A small class-conditioned image diffusion model, trained from scratch: 42238 training examples.
Rows from block 9, named by matrix and row number. Each number is 128 + 24 x the weight over its row's rms, rounded and kept within 0 to 255. All counts start at 0. Numbers have three digits each. After the name is the row's rms in percent of the matrix's.
# skip: long skip projection (model.blocks.9.skip.weight, 256x512), inputs 320-383
skip.23 118:147120123109138119159149098106102140102130115145122151106137145137122125186173147081187130090114105153080112110149150121116121121123121136167069120140127084090164079152121150154127121123137133
skip.24 077:098117126091115121125136132129138124125101108106114119135164144103111095154114152123096112151141123150158115125135120124138151115147151156106101157125106152086132131122123091066136144115093124
skip.25 097:125096129100100123137101189133146098152144087108142127126126149134131167060094135156121153135101117150123127153148144153141155100138130145141080118085111144150154117099158085074104146114108089
skip.26 117:130125128149139101146107159122093175107142143150129163095113151095122113119114133130166132099077118089122144184099126156164140120114123099136160127081178134092130169120133138125102143132120087
skip.27 099:136111115135126150098150151104103094185142135111121130093107130225130112104146122139129115151112120158185123129119124149138107181123141111105082130099170102143123135143131123135135093093177140
skip.28 106:134131159111172052099120090118100090057116113163137139110093123163084114143114148122139137085107136059059098099121126157126133111135133162084147134106114132144091133121081134120122114105154154
skip.29 096:143125084120123146109088124181115141143111117096165093102146137113164157123140116093125126111174088139126146125122117107073111139125092091154139098071139112092151138090113141117128128142131121
skip.30 099:108109102106148132131141119185106142114138109164110138132147120137120116113104174089135123089089175104089110140119135131134095112120144117175171115080147085072163136150100153162154134101146109
skip.31 103:126121116169136135153126081113079142138108138125101118120147164145130171134116141139126131086052122153121088117132120081139119115144106106104128126156126109136108096137123099136141119132131115
skip.32 107:138097122150113138147147115125103106197133147135142122105149080134147139115121131069127138124161111130105097077123129149142096139113119088161123145158117105126165107126127146133200119132103155
skip.33 098:137124141139197162167136119122165108118113107130144121109139092134083099138120160151129145148137138120118140114120135155120101110103150139101112141089091123122142161107123127108093130118110153
skip.34 093:118106147117088132152153155121106102133105138106180166153147128133118109177148150154113155131146115126109130131155159123062169148179119091163109125117051156107109077073142135105156138129148124
skip.35 102:158122148173140139111102170129152103166131137123146119159136150168132111111140099149084131129142107106171151153111106152106107153136125095139134124122157094107143104145154154122168127127128170
skip.36 109:121136112121096131162091109144072170087121151095082105069079125129111063128116118137165131178093102131152116116139130111083098127083084154108088152151141116120155140149106087141128105110173080
skip.37 105:118109166164132115133141123089144138121165089143105156162145086157133105124086168155157151140105145090111118109097151154110155089155129095106104127130083109119102132168121051116127119150152152
skip.38 098:129138118135136135124090167109147123123147097121166148155103073108143117141144136147109122131127161159120101145140133149147132147140153135122161111106143106153163174130139173141171142076121168
skip.39 091:124123130100089152148161108133142119102118198122123090098124127175109135140119054146157135069120174131099117134174127104177119121107159111081150132127145184085087115133110160155094119151132160
skip.40 083:111112139120127112162119127118100122093118163099173177133114104158117069169131150139136150129175123107119144158180145163101156120176157077129099119151110130125091114107143168175124117119128139
skip.41 094:103123093124154105136092089124067130126120136139146126125150148126114125160165172150120136110071157091109118132107115168117147121113137094166105161107139116129106160132142139186145116155111094
skip.42 106:111142179178174175203145157176150100164155121118151150162131130186112099103104118121131144155109158097085102123115147130107121145131127108129154089124146098141092104127139124128123163066178121
skip.43 094:113159151137113137148144133128141064093170154115070117126120175119115105104116122168104150158097140108154159117131145090150132114155114147181107121149061129167148102100145125092155112115133124
skip.44 081:143111140116101100105109126083118111150145101152133124134137169135171113092165170134116129134141132161137107132098124153153137134124143164093133122125136128151157115147122098113116147125113159
skip.45 080:121123168124119122136112108160143144119124164123156156133128134176104106198167168142099152107151152112111085148196140146109166139168082128166104146138114168106130086100132174134113140128120128
skip.46 077:089127141127109165143127125101131134073094143085149118120134104113116116151093116148118138179139102106124140155196120116108168106142132102093132146139124153135073126081122164088095116128161123
skip.47 102:159146141120140114156151105139163104115098146135191104107131143141126130128134148132108110068128102122103133092145125162077119133151116227082143140156121141124111104103129098119090112129129081
skip.48 104:130125130142088168162120126096073146114135102114125131126142064145141106127129140064152103032101101111123104159127134109114112127154088108121172071105134121137180124143077101181104119100093117
skip.49 115:135118132097120156090136145147207156174122105127123169153120158099163158188140084175120140132154095104159128087112133145135141165138122112140124123139068134096118107124132107087155118182173177
skip.50 089:112141135132115094106137098106123115116129123130083107135084153051145130112134121121184132134132113109093127118104105092125127087075133164145143125102096107158110139111043123112079105104173172
skip.51 093:145124138118143137127134147096134122121130146129119154114107112086109106162188163125119121117119143075107095129138107113164166103102100087124142172069127162085115145131059128140110085118181100
skip.52 097:165136122079112146171169165166132140111120177096123152103085167191085103143124122150164142123111117131101085145182127114140085140137114120148130144128110169089133092126130131105163122126080112
skip.53 096:131158120128171135168133101115088112130157166144133185126125134101140157105107124128096154054070149120129114162137124113125123084163121095119143122159117101110094105130131127148140124102130102
skip.54 098:104134108123093150147169142113146148125135132111080135094153107068149157149124113108158124146125118133125140114139127104150123099090128164178109133127119124132122125133112052088122119135137122
skip.55 100:129097117129122156122100132100123148155124093141125107123118064116134127134131135160103111088117101099195096068113136138105086140146150168110099098117134111130103172128122129147169106104083140
skip.56 105:110130115151127142083114104112108076167133134142157156150105119144105088136132097175103158132129135120138171158108137123079148168107150132088142104073150143114130119116145140211127145161147170
skip.57 086:136141100133185162142122178095089096167147093182148097172134147154139166071151140085149124115102140121162139165033139139151141164148116151091172105097138096162118162131124117178115128126128166
skip.58 116:115142123114158133087137136154107146141144111091113120148125071078093157112117127165090139064129159081083117130145104163132114118078116089141154144129147134174090084089138189094169151150153104
skip.59 092:097120112107139125121107123138123143076133174108099099078121099146087122141127122186159110138121135132120128124194121148152099062134159091113057192125145159128156136133128167098121108116085121
skip.60 081:110134127131128134124121071097091122103141147137132132125141092181088110143143134151123137086090149074094145145151115142164144125111145112126169130083171143145137164128120180208123123123143094
skip.61 100:146120141121113172123104083124111120092143169125132129084112114157093100166160119158133112179132143113154113123121111131155132129156124097105120133122101142082097129151148154142157084103099148
skip.62 105:119131113129170143128150125147115158094096127150087134067150149174078087159152135092139124164099133106075111078117108129202143072148174106150115155116123094138108157192121084128152128114103119
skip.63 101:126169098155135112161128094148090074156128133148133092146144138082119125153099143114119118106140153130118152139101136131142087141169172163139072132116158111139085137143133133099132124100122114
skip.64 105:114147110109135150090084155152126126091133144142127134114155220137125141099098080125148126155097106132161146185146121066153118114186146112118125124121102111116096077117095147102104106109182163
skip.65 098:131099145134121112101069062080119094115100156129183130128121203117122182142138159145130140115147113134138168151153128118172195140122194096107172100086133177133114122094136162139099123085133107
skip.66 091:121131107159147135108128156144138122124164073131102123093120172138140153088103136132125132153146144135191130116128145119120138096131136165156109125168118115159131112129138146077166136165149114
skip.67 117:126123159100106142157121106154184149115100170106158153132082085143143083158165116188148125089124143124135094109156116139100102143087137084145158110099179157104113114116083090133175122117148151
skip.68 084:114145095107115113127095110093090108130145143134097160126116110171143134102128141169157130110077152083079155151114111157108124111080136127142167146129150102118119154133112153198117116102163130
skip.69 101:161103118133128126108192139135157133131129115109143089143114055113173098161116093169102126190198121161133138147153123096109117136124133181103112153118118182155140071112101153126193147116154109
skip.70 086:123165090117154095089136095118109113133123104150103107131147102071144134115123136139150095119089155116119158106075121166087084125039155173135158114128171117167092187139104123179143114159108125
skip.71 078:140119120120159100105106142124125110203132038174149142184106101123144114118144189116104141123106153136159104145068152144148156198138116134103146096106113106159120133124136102120152162131124174
skip.72 099:131109119136192071082120128184156145078117117123158126157138186097148122051107154057101120128143084151138146164107136124108125139160065199141131109128116094168157129080093149124090144113112138
skip.73 093:123136175119170128189157142150117149157123120130194127116122122161134091119104117097100134114113120143086112123115108150143101118111169188094112170094132150151104154136146109077176126172102171
skip.74 090:136137178148153133134105092153150097125121149112145145097128211109107168117166128151157131096140125094157115127113100164144128136138118192145142165139126156151165107146134147162143117107084157
skip.75 095:118136132146162146148109133135135093137120158126152132141108153177128121078142123139145152166113150094105142157135126120115163154142129084094188106107123134149097137119137188182107140098188142
skip.76 098:123140103098167144122136186121102104128147127142111151139115117162105133133096082082121144093121130141115129153148150196079175159152102170138166122066109087120134129092147153144093129141125198
skip.77 098:147123138120141110132101112151183173187134080176132108178142175187157091082131194090108132176129078093124154079058121068119159160138090128140111117179124107119130191117124087168161120133152114
skip.78 106:128144139096141147169123089116127148163128086110183105164079089150141168124133171144134123071159120132104086143126123180184098158123106119136070155123156145123072110127153128147142137141121150
skip.79 104:120149139138077111064134130112173113152149115101082098132148164109127138064067114128105126159149119124144117129141127150105102125146111100190139149137108164090181100093149133058138125177141048
skip.80 098:127122125146151162145138165101152141165121123138151141138120154090129153148105138127143111089159100136154113144122110131169082178131129109123153137089138143110140119138123150114131135098121138
skip.81 092:118105122094113117107137159140109138089132106091132145118106143093144074139097121145106129183140104168106118152162113125152147100197152124148071139166124144131147109136178092095128134161088136
skip.82 099:095119066084149141152113159130118147131128138106160142120129135164143106095148137114134128138125190131159143100119096158140149140111143089133192126122155131146139134159148142184136131142115122
skip.83 093:139142172150100156145150166103184105135115090145108169186150150064144104116083127098153133119165109149127161148105118130159146143149106121113157134131111115141167134126131106095085123074089171
skip.84 099:153142128151135134138147139150166179156133133130092106112174149103143128155164173125138111119124110141120111078094109106117109101088126139203094137162125102111151141150099064098148109059119082
skip.85 109:086143147144104122117112093131117088113114146095097113099127127055142096124097101125155133151087132125120083100153150152132101124111134135141127128187145144153138160136133061070124142140161139
skip.86 098:152139101108147143108137131080141088156115113144145148163120123145086154136128099092119134176150156159104163205154151089102136182108153130103162145098133158120112110105155151147145158168175135
skip.87 109:153104172091114134112141149134133198144135137114157166101134116178146137154164137102130142136121104177148129110150124135179112119142120182093055125151103119146155119159185126133132147174049159
skip.88 103:085149086095081081188096161097151085118132152077100122192128050137134105123121121124110135118135169108157158151123126161110162118118152134157147144178096087096154124125158110148160160109098091
skip.89 106:116105111043117119134118118105171081115112129136094143093140061128131125073114142071127127098148144145109148120153132141141130097162141147136061124134120131151098135127159124109057118186083120
skip.90 082:154111133132142159172144174130150167130165095131110083151110151094143069122090162129121098130149108134128096125103098126158165083101147149131093147118151128112135151154129120072155129147098121
skip.91 112:097113122146108151123132159096111124092125126105061169065143088120098097139124095135157150155081154163084113141114119117155120141092104095097177117060143082135130129168104145153100136066206136
skip.92 103:132108150118095130138121164098152127124091112085157114139122121086115118134112115131084133160160060160139083145167126087120155131168108126117099140128059160145134069089133128050126145156121135
skip.93 079:149130117126140114109112152123102111160151073169114111158153119089154142127128192092111111141094155139168086128068131133124127140120129172144123115101141106130110139142147078118154136136092121
skip.94 082:111124106125131138146146113136105141082121183119131162134138107176141095134117114124164131123175152122109202113156129145140130106112159106122149148178155130112092145151142153208142087143133136
skip.95 100:139113125109125080118092178125121124102144108120145134121148131146126088126108056150125117186095115137143134126126114173132143126142141144128128132111108111144120128134166133105168168117133163
skip.96 105:157120097130124120135130147129178119128111137137089092142147078112158143123146104137106139186078159134194151115122161114164149134165103094095122131146113127164123107127163131136079115169157110
skip.97 103:135152161154147140112151093145124091169144108125217126107118125153102152089150136142127136116138124120094128148149138058134118163103123135144096117123166174163106104108144118145150141145200077
skip.98 096:138143118113122118122066088146105152127135126120174079147115155145138169097153129157132118120120132148129108126120110154160067134101134128117109124146182103189121115134157175181142094120110176
skip.99 100:111140126150100130142081130138112146119134094104158129200119081123122141215162119136106115087141111117149074175156123163154124140103169147119167125132150153154172130126130102169159139098098138
skip.100 093:101087128152110096180093090154159137108110125093144120116136092144140108093134131149119132113095142104109127138126149137141152143129094129089158113103113137113130116129131131142135149119172115
skip.101 090:165109142144129113113111108104130111124152130134174136159110104172114133130135139114112128139127130083087131141128153129134144174127087028125140115116160148135085124103140177161157125131149150
skip.102 077:136115156119118123113129126135153159084111171090131139097124149114118136156155149106111135129145097090075125169235145178108147096138135115150115130123110187101125087095127157109047111142137074
skip.103 096:112119174160079127150191142184089176103140149127089133105128113108135111161136118116127122127100119159137098116149127117139072046124161114185095145137170102088107133156122088101174083128088097
skip.104 107:128123140138068127117143160127099113167110101112144130154110092129112141109113127094090129109145125123146137123129114112112127132138106084133141124131159144062147109081152184152101127090132076
skip.105 104:102122125173121135102082096128113109157146086119170138131118147138117150182137163168126140101122133111123104113097117124069118112104150119152136102112145088124171114101082094115189106112108093
skip.106 110:097170110117111089186125136141107131127132180115071093126130105117169110123140131109156119093125148125172103098131131154151136092109173169173137128137160126152142190142134121143138116163102112
skip.107 106:094139152076082126117119109142131140190102114112155127133120125114119156175108180092123117148118145116110098151137120078160138174154128103175149109138154153119131128145136114129127139101138092
skip.108 106:130131124105144145111126124091152123097144153131106130154120174227153106111094142169125132151159139147128145107136118120149180125152122120158136142173098152107109144145158153146174102111094214
skip.109 110:156104119109115116121162094092166142093119128145126156098143091124129101091113122141137129093167081159134117092114112142128113084121110101115095148157157111084110113181138126122105106118117105
skip.110 097:136136135130145117104150158132091130132134124146075139081110122127161100145153131115120118171099136164097132137097126205105102109134099131162103112155131084157163129147145137108102135101082072
skip.111 113:124118117108125144121158119137040063116124139127183119104139122134129102111071132129122131110150122145091102075146114166085078121142125124142095120126154140149134100137099126121105133075103147
skip.112 079:132129133151115167101124144116115106141143108143094128081133132144130147117133148089110126149059158090151098119084102171113108096117142100134151107115134126139124120152130104093133128135137103
skip.113 105:117128127131156123113143141130116137091094149153145158097134112133142133139140123117161123107180122154097117128137140137142137140133161128157134105153167118172112167136157172141106105144127108
skip.114 109:129107144097150139131171109130152153129114140120103146132078140080119145176112064120149158195118091172135134146170137103184122156149133113124164099138163139070130116156115114102114172138168141
skip.115 080:134118103101168092108100139113062087151167097186145150176113131159133097094123169146094125075116169144135100127053108144102119163127121190158137118113156092134122148133146156168180124100119170
skip.116 110:119105134169058138121087086096100140088125151127135142081122125158136113136114171128141114127102103110108153090132113112143094115091115137120180112129126133160128140125110163086185095099161130
skip.117 102:123140108082154141091184167212083155122149132153136115087164124123146088137136166123077139119088124149107145159132137093144138118113107153124078124101140153144166114143122154134074158153153137
skip.118 091:097136103145135097125098115114087131112147137168099142114156086161123144139123151143178111104115161130105160133110105160138138115095137126125113147116162116122086135157114122190135101139150133
skip.119 078:142088134152130128156132119129163155097129133117118134129110095168131098143143120143136137154097108114119125118188142141113147115108132089138136119106105130165096093124143092104138151066156125
skip.120 087:123154133140144150107125140107127110149154128127114192111152102126140145091085096136119144091143139179142163115091148113157127111143140109103094118090088122154147159144147116143079155160099179
skip.121 119:116117138153133093138117153139153112144086099123167117141142099131152206100135121117126121119159138142152137173140148148172109162152134170108200136142072143127156122114101184121163160148103147
skip.122 076:128112132163129110137129092128110131144144131175126121167139106132146113124140161131124121067114119084106131142071116125085094164084111150143158100092160105121109154145080113168152124087134179
skip.123 095:109102124059156111102121192138103122125149148073102164109133098129144106097072099153149131116172146156127137162156147147102133100154168184096113149111110146128099122114148173110127130146135118
skip.124 092:135120156130109122143153128123149131131106174115118129079135148148123138122152117104141130095097123138110114146158149118144144097152100131146132123120092157122152083111102080099105133127107102
skip.125 092:130134114079133145180100157166099102194151103104130148143090160115115129096121108089136146113169124098143134102128129077118093168115102107129123160079107103135141115086105103142145132121172168
skip.126 098:155116105176170136138143143168203162189127128134124132128116093079116158161138187133119141086164110158121128133163127147081139141134135150148129136123155139096110062098133096118122137181084091
skip.127 123:132141104103174139094168128154136144121137124162086133093115189094105110169156116143131146153147139144078145096148119097152121109137141134077049146099061145136102137159129128107100134129152124
skip.128 096:147149123138094153169134110141140146122114153133098137118146140114135132193110116159121145151110111110132161113164141138160080099181115140121129133116099140136133118135137113069126156142113142
skip.129 117:113130148167136146097129124139123146133140138121124160127119153118154143118146141125095129118105153167108143141139141156101108140176064110099167104114134121172154096106137154086132119093143120
skip.130 106:107122110105130105107093116194103122137169118125199114149126101138125106125171141113123122142149131077112124125118123140065103139072094096155199144093121146121110184138160140184138138093125055
skip.131 105:109110128148144143092143191114185090141114106155098135098173151036129163174083142094089136180116184133133146182122145152118149139141119145148146102062154135112153126105117127096070151132132080
skip.132 110:118115157158111147159098120137198149086133159108095123081111107164133090158106124167123134133115157140134070110121145136139131095157152092118112123176107143105111114151129115106089134136129098
skip.133 087:101110165139063152169179105077140079117135138106123116132140093153123074171118116159125157125146118126115142111198131141083154110126139126141141143177090167137157096091118104075125160104172107
skip.134 077:101121121111089130141125117122108127094113152080122169117125124131127106115068069117109152138186108131109151146196147144130138101134129097144103142170095142122142111118167169097120121176140151
skip.135 102:143134134123166141147139114125114170132115152149145154162117069106167083134140137105108115104143132148081111159141117140084142106124132112144088093169164115061112111126152111149161105134112074
skip.136 104:139111092127149141135144098126127136095120169121159100116137075136070153135122177139118111103146139093087125146170110128135142099102110129117132154094143175137119111043099197135076107086142062
skip.137 102:146100128114133088081081089167145130107128134134127152080142171194064140130121144068105137091133152096146105094157139122061108112106094114177138124096127117101101022109089146109076124098131095
skip.138 104:093122112080112107158105082157092102123126163128151119128101158158147116133124120112164146124127119124131137144119113139131119149161175117164149121161186137112141137137117154172104140156130173
skip.139 105:124105100164143134116092111089163105113125088111149140158120103139108117139154135162145140225187138121103159154133135112117159161101114126104175123109053150177143091137120157133127182092169174
skip.140 104:111093122085057141160119087132109126118124111079144137125135051159098139124125109130122118171129143125137099105134131157137098165087091146129173121111153132162138128120125147104182138146132139
skip.141 112:142153159128128116175180145143165110141153127144148107151144130151146121058135115058115134172153163095135176058109126120178127147135131138164177133146109157141153184100116156182192108164102129
skip.142 096:111130131175074120149099142078108120113135180109135142072115087156162140084095130139156123105124152154227099124139128154119120105154155144146124149157208141127216152135120113108123104119086121
skip.143 099:099116132136119144177116078108130094111135120113129161138152149172117109114113151148118136110133138054108168137129148155154104149101111142162131143131159126099130165144154159127168153117165091
skip.144 106:161111145133150137165146157125069130128142147113143127108098084154124095136132134122107133126096141167106090129104142157133104115189159144080128145135127108141117144136110151097179137068112141
skip.145 099:135131099112100084113086094125103145089154115111109141108163150104129113170142145142114146126104106091162143113120120158131127093114149167137104162163101107159176115147138081078143158130133117
skip.146 100:123148154135138150170135140139125121111137123155079111140160134127142097155111112098137126167100150125138120057078108180140090111140141127126090097137149078092124157185163101140117107152132120
skip.147 097:144143150123119103121127145115162155168120071131129109180122132080161117123108130116055132058138109121157123085092150134148147139148109152136080140170112116139145159106124107068121128126110111
skip.148 105:123137142159133121139123109124169092104107139104142144108137169158118121112148112126139130150131095093118155170181146093078166134134094152195152103146091131140111114089144141075137148086133098
skip.149 096:159077130129134138098125113083134129118132116156145138109117109113138146116106157092153113083161095163197112156124122105108166108153127107075072110108124167119076114126054113099060100094123163
skip.150 105:145124083154159096141105161161165130149124159145133151143128124137125162081127104128131152130135163136092163150107126092108107170170119125103178124138141124126125129151133176126100143158144108
skip.151 096:139135120128173165135099129106159179127143128147110130113160094161137120128183094133123109120148116138148146133115127160119127124171129143074176142080115157141182130149109146143131120188177132
skip.152 084:146130124128092114097121099092118116061129150114145098086131149094133144142147140155128127166114127104110141108157076116125133081111128130120148121157134181149117112134101156158094120111165102
skip.153 097:139121116098147148093079133153156094184151117117147144135089161114116123108113107117150143130135107109108115161096102110171103170123141115104187123126129136147103126149144181173141154113200151
skip.154 092:124124117118109148126128139108095144139146163126149106108159098134121166140131128149132100158139131125091175110145116138137120125131130108062153157085106121123122174146120140150184106103155125
skip.155 101:123135180142097125148118165118120147133104139096177138138153173104146126146148147130102133145183103166132100174201118107142166136196104126117117153161100190145167099102127160064136139120101134
skip.156 102:128116158125151097101145108159119138129133094130157118117117124146103162127165136183158149131100128174154149195120118124197160149098121163134105104081118157162138140121123151115129154115096174
skip.157 104:122122098118091110175145101141082113129106130148086141117126087115100145150095156123140131118126170116081110137088116176093124106100131172154114173135153088068098132127095158136112105169146107
skip.158 103:119147126145144083114142125146094117104142099156114115150114129139147085096116135141115112143095148124119150166060121138185118124161165155084136123113132116132100177176132156151155135143089165
skip.159 101:110075137121120103085151124115135130144083111112138140147147136114110114150133147108116150212160162191147132113102112090156108170145105118134115139140113138112187142155132110140165149080158162
skip.160 120:126142127147161105132105148168128175122110128141121125118116190151107117158160088072114112153104105104079138103123120136113150153103083135111185146094081143117078182127150113152137122149104041
skip.161 070:144119112134149096128112138117176113180105073162140111175109098080145110107139215122129115112089132139158092139084146124106149178129129154131117122128141114122126141119115086110141157117129147
skip.162 098:091123121102142125105079110141154093109114153102170093110117164130101124126082100165139133173135141140100125160126132123182093180120164123121184093119156126146122104115125147139105144106174174
skip.163 107:134138120075122128131136140115131156158171148119119127151115138099174179136134098109151134120119134125113118097112140157126115113115186121141062155210168098071117158126169100173102114184159131
skip.164 114:104152140129106180132124084119112115151141134077148155130122129142160145149126148211172138109082125134213145147141125129091128134083158116132142109145149088085175119140132130136142130100113217
skip.165 098:143169116127115159134169151145101106119165172133117124113115151163129133120148126210119142151139147129155112106112154130129137108147148136104103128184122110144138129154144145107136096075129166
skip.166 103:125153129182133159173113156157161152109090141101145120102168107096129123120131110118153129117102133135118109165154128114127140110131083124099179108102096128109136120096129075104114158116117088
skip.167 101:143086121174123096185174155139178181152129134136167138153126072142165134120153165133150159133182117161151122159172170106128122117136139122156144121175133175056156119141119147155144149151125110
skip.168 107:114119176129155138094108108105151144091138107131136125125160155158132116123141107157091137095113159142092113143110133168111138118149167138117088109086109129095102117110150135123078144129107119
skip.169 083:140144085121154139108123128152093145164150101169112109139140129119162200096142153114134105120108159125166134110020103152124106132083126182123156109133180046136145175160105097150145123098116134
skip.170 101:133173119099131127175083103123132151127167134125133128125127168199160163122089122150118126077077129198088133097097127064153124133134115126150124131166094077162159121170180131144120127117077142
skip.171 075:134125114139140110117107115119083093177142098160128148121102097120101138121160142132151152090073141095128097130067165116112150182083099163129161121083138103149138147121107129136144148146158147
skip.172 108:121134143164145130170148130120107089107128127103104130108098137145132136132149154116146127144133123159107138140150142074156091133166106141111160153144093106176189116140091176105183147081131211
skip.173 107:118109155105102105105184106115117153134124126141110116120135135117149144124110187113166140110149137133183108122141122143144159111129159134185099127121189122030116123127106127142083109102117155
skip.174 086:140128146155149135115161133170119137104130126154145115096140160207074131120115086166096131137145152133140125092152127183145103150143138143122118126086164157118095106115150160101126129121159104
skip.175 099:143083173130080130120185086126151101133140116125138147101133172145171091043108129117156139194179142144159161171131124094136141148109129121166147097131135144099135120161133127151083109160142141
skip.176 109:161128120100118121097106098118131127136131131129132102171142169138167213135132147130134124082149124146190144161148146137099114170138070117108161125154159128102126126134154148166131124133070127
skip.177 099:136143087124158119159090093141152146155144098170097136152113131176120116129105148178138130149123151116070145123100154148061166123088117112110120153079098139103115086105111112161152116139181092
skip.178 096:132126101123109134126110140109117127071141195160123119095139092185137102119143112173096130089128154129133130175136148167099134091163125134092167117103138159102141140098106140153017104150126087
skip.179 102:139099147102147192158116142095127136182143121117172123145171191181126127132167091129169135083165106087149126143159119178147113140114132128109158143090108133102087051124139084155094142094101137
skip.180 111:114143113139123118086135125139137115104147112137058125074167122091087121133117106104146121114076134080081137095079124093127121100083114134182077141150132088112120191144096116106092101124152099
skip.181 105:156108131121080156095082104097129158167138094137174124180131115136143149129145109114125128129110116080156143129116104164126106137134121076111154118136141097127120085137179123137122126163117098
skip.182 100:138102135057140081112114149116132144113098148128146140115117115129125129116157121148105109150109148145073093157120078107178113129141149155114117152127135105106107133154153200167171108125114146
skip.183 094:158130135145106137161130082122133141171150083122147086167096117129111108136148146164109110124102132123116105151085126144079115164125083114130125118116127119102122144143159108128132124154118088
skip.184 099:141128128127116096070144129130128120102132178141183137094113134138099143139150119120147133154109145114144147148154107110143102152148149096095151150115171183097147118140115189197074137114141118
skip.185 102:158148126115156125116129122156084113143135101101146122137087166097104153147091162095091146146125162140131094097155128108195116102121143099126123172102161124147154062127104191096110121145149179
skip.186 102:143134124152152133147180114151095086132145152128093092108155181077125144077131158148120131143076112110149125166144121126119122128121100145138083130108172162114072157120177122140093145154085106
skip.187 073:156149141154161140121148126117142090215150096151156135133092135139098144116142125122126138119095125113113101134068147086115122189088070162141151133122152124141140152102128120113122142085144098
skip.188 111:159142110081169140109134188151162131139154119106069131122144153067137194071123098095122128118167091096146110175152132150075137115136145173138074139136138083106130146132127133112117146179114170
skip.189 103:101148138163152141161128160141121160113113150143137152127152101117170151167166120115141127146137149158131141160090127140156133132142160133150161114144152104125108162168101162150115119172170087
skip.190 104:154144099151141159148174164155163125145167119157061135100132172120126119093129126093149127104117140107136169076109135126078134095079114143168124141129109101136124117128130103096096110130098097
skip.191 105:138138128042102130108082108134094128111165156130156113144137159187149138118135105143107103128124132106109051111140090164148081110121100135148159134061127161145102108108136118139144131137128093
skip.192 088:114157133152176115143081102158078118126142133165138108133111134170115132136091163105136121128088171094116166119099126181158116130093176133088172150129166106115079169139138137196134095127128154
skip.193 104:127133116124117143138157110149111149059155179106085115091147138149124133099081091131134113138138115113107176120153106138091108073095135162138131148159141109128107131155149112139133093118101133
skip.194 088:130132138119119133119113138122125123120140160090117116121099160147121113112115110132109134160133127127101117102164130094111112142116135101095132133131123158068146110152163127136168115138120135
skip.195 090:130161127143106169149186118134154115116131126131065103119149139094123104108114100125143121129123104100104177118139132108137118085081155149166103148117139141098138135125086100123094101139138131
skip.196 109:108136142087139144102114106140109115116106118102154135142133151124134145178152191147120125150158132114088120174176117114073153133111087178149191111101129141133173090071063179108080145092190141
skip.197 108:131089112135109123134130114113149111082165126138140140123138083107087116116106120151125128071155133079107148148115140101080106106134113084143152125090081139058117099129079151121107139088137098
skip.198 096:127088112110120144128124149149115113180131107149177122156073138159101123112132112127114151143128141109135141128104130134138129211134095105118176120088122109129127099101117166157134139104146193
skip.199 087:127100123097111102154122122137111139108100134126180161145128127107111100159112127146160141139131126133148113139162136093136138133135174092151105125154119141100095113112146131103165122106131115
skip.200 102:124124129134129156132117113085100134093158184132092125099092087144157150129172080159156129098090137116138105137175130099135133072112119098123186140094103141110169113144120193150162113149143153
skip.201 083:138119150124130120113082148123072114142104114106176120118122168141119115134156147136096127142097116167154077132112119130116125136144126106109102083131129112148157115124151148118124135143102125
skip.202 088:133119156123105133109120124091139134089118097074110129131134120096127151111073096121117123178189119118124167134154130153143112099140141129124114158159123113134146109120159145109130121160115142
skip.203 103:116120144096117133109086094134146113139100103139187104161129115086126123150145147056110128110133106084175102186118119122140136144160113112147148122101121158095117116083100117148057121154121122
skip.204 108:117090129169126134119147159099231077123131145121171146149119097144096197088132089142151128133178126141139141144132152143128143166152123133111142128137096175113104126095153141133167141102123122
skip.205 105:123130127124135075153116107123168081160108067140145123146116111101169137127114126139110140122160127081171176119056115183095145168095147158157111107133093123144114190124155100119174144185106121
skip.206 119:111095100145097122085139069093074147121114110128117119092161148133105144157103143146143123112073104148069135149105137100167095150122138149113117117138139114162186162144152138108157154123134165
skip.207 102:174137142151160131153170134142140177130121156130127122091154137110122120088209131059126129044168098147083101136134144085099091122147098164127065112126139144094127128145127107135122134135114117
skip.208 094:144134131123107137136146177140162126105120125118110132148146126123168117094116082130162128163180155156134134124114110100159109118136139139091142135152122114138145136146124117104131132098133187
skip.209 107:147146140208142144211143127110168170144128121131130116130150047145173159086136163120116130140106144098157162090116114167152107108082111154123115120155152105161167101122114128106159137202154132
skip.210 120:100159119168141147108152150145080117135112150137077094092154179093135110186158156147124095141111123148128091134093119132106096144157162160165098119182176106135144194161126163112154097078081106
skip.211 109:112107111099109107147161063117070116126098134116158078125104128140111101146173133163161151177083156138117129135137167048150151145097130158134104136128128109128115135121097136146109116136169134
skip.212 098:123164133101147142115143105132114122129125148128139125138123112153139125085056119120113114106089125128116135094097124160123166144126131125126158124096140151148096139111136124142118121143118131
skip.213 106:128126106117135114137118149075090124173110138111150142159098114145158089163146153110094121083146146128101102119113130161122106184126115148154171109129159100151164128140110185172164161076148126
skip.214 105:106141121160096169098131138140096057104147087104074107095151141084136118114092136078108131101119116120140130156113132071072140109127111145125119095139162141121136130126126099120097137141106143
skip.215 100:103154131115129132137066123124135151117120129120102153124115146192145103122120141125138110096156119139109116136134132125081151125144125167098140129162143108127141108128118118135069111161147134
skip.216 103:146125130118123139164137155119086142083134155147080164118139112164158092120129135139166132113124151127099143132131106182109133052119176113140083148142150089087098146172150108171093110100104096
skip.217 106:117162114116103103124075139121108089145162149099085133109126157107111096066107123112106131123108134083099113078125110126117106090117131137186156133100105153159121108094068133100150132112167089
skip.218 096:131134137118132125130073093175174119177121105124150142149081159098141153096149150103104129142144126101119086106082121154105119161111107107171152131102137109101101158120115116114153103142163128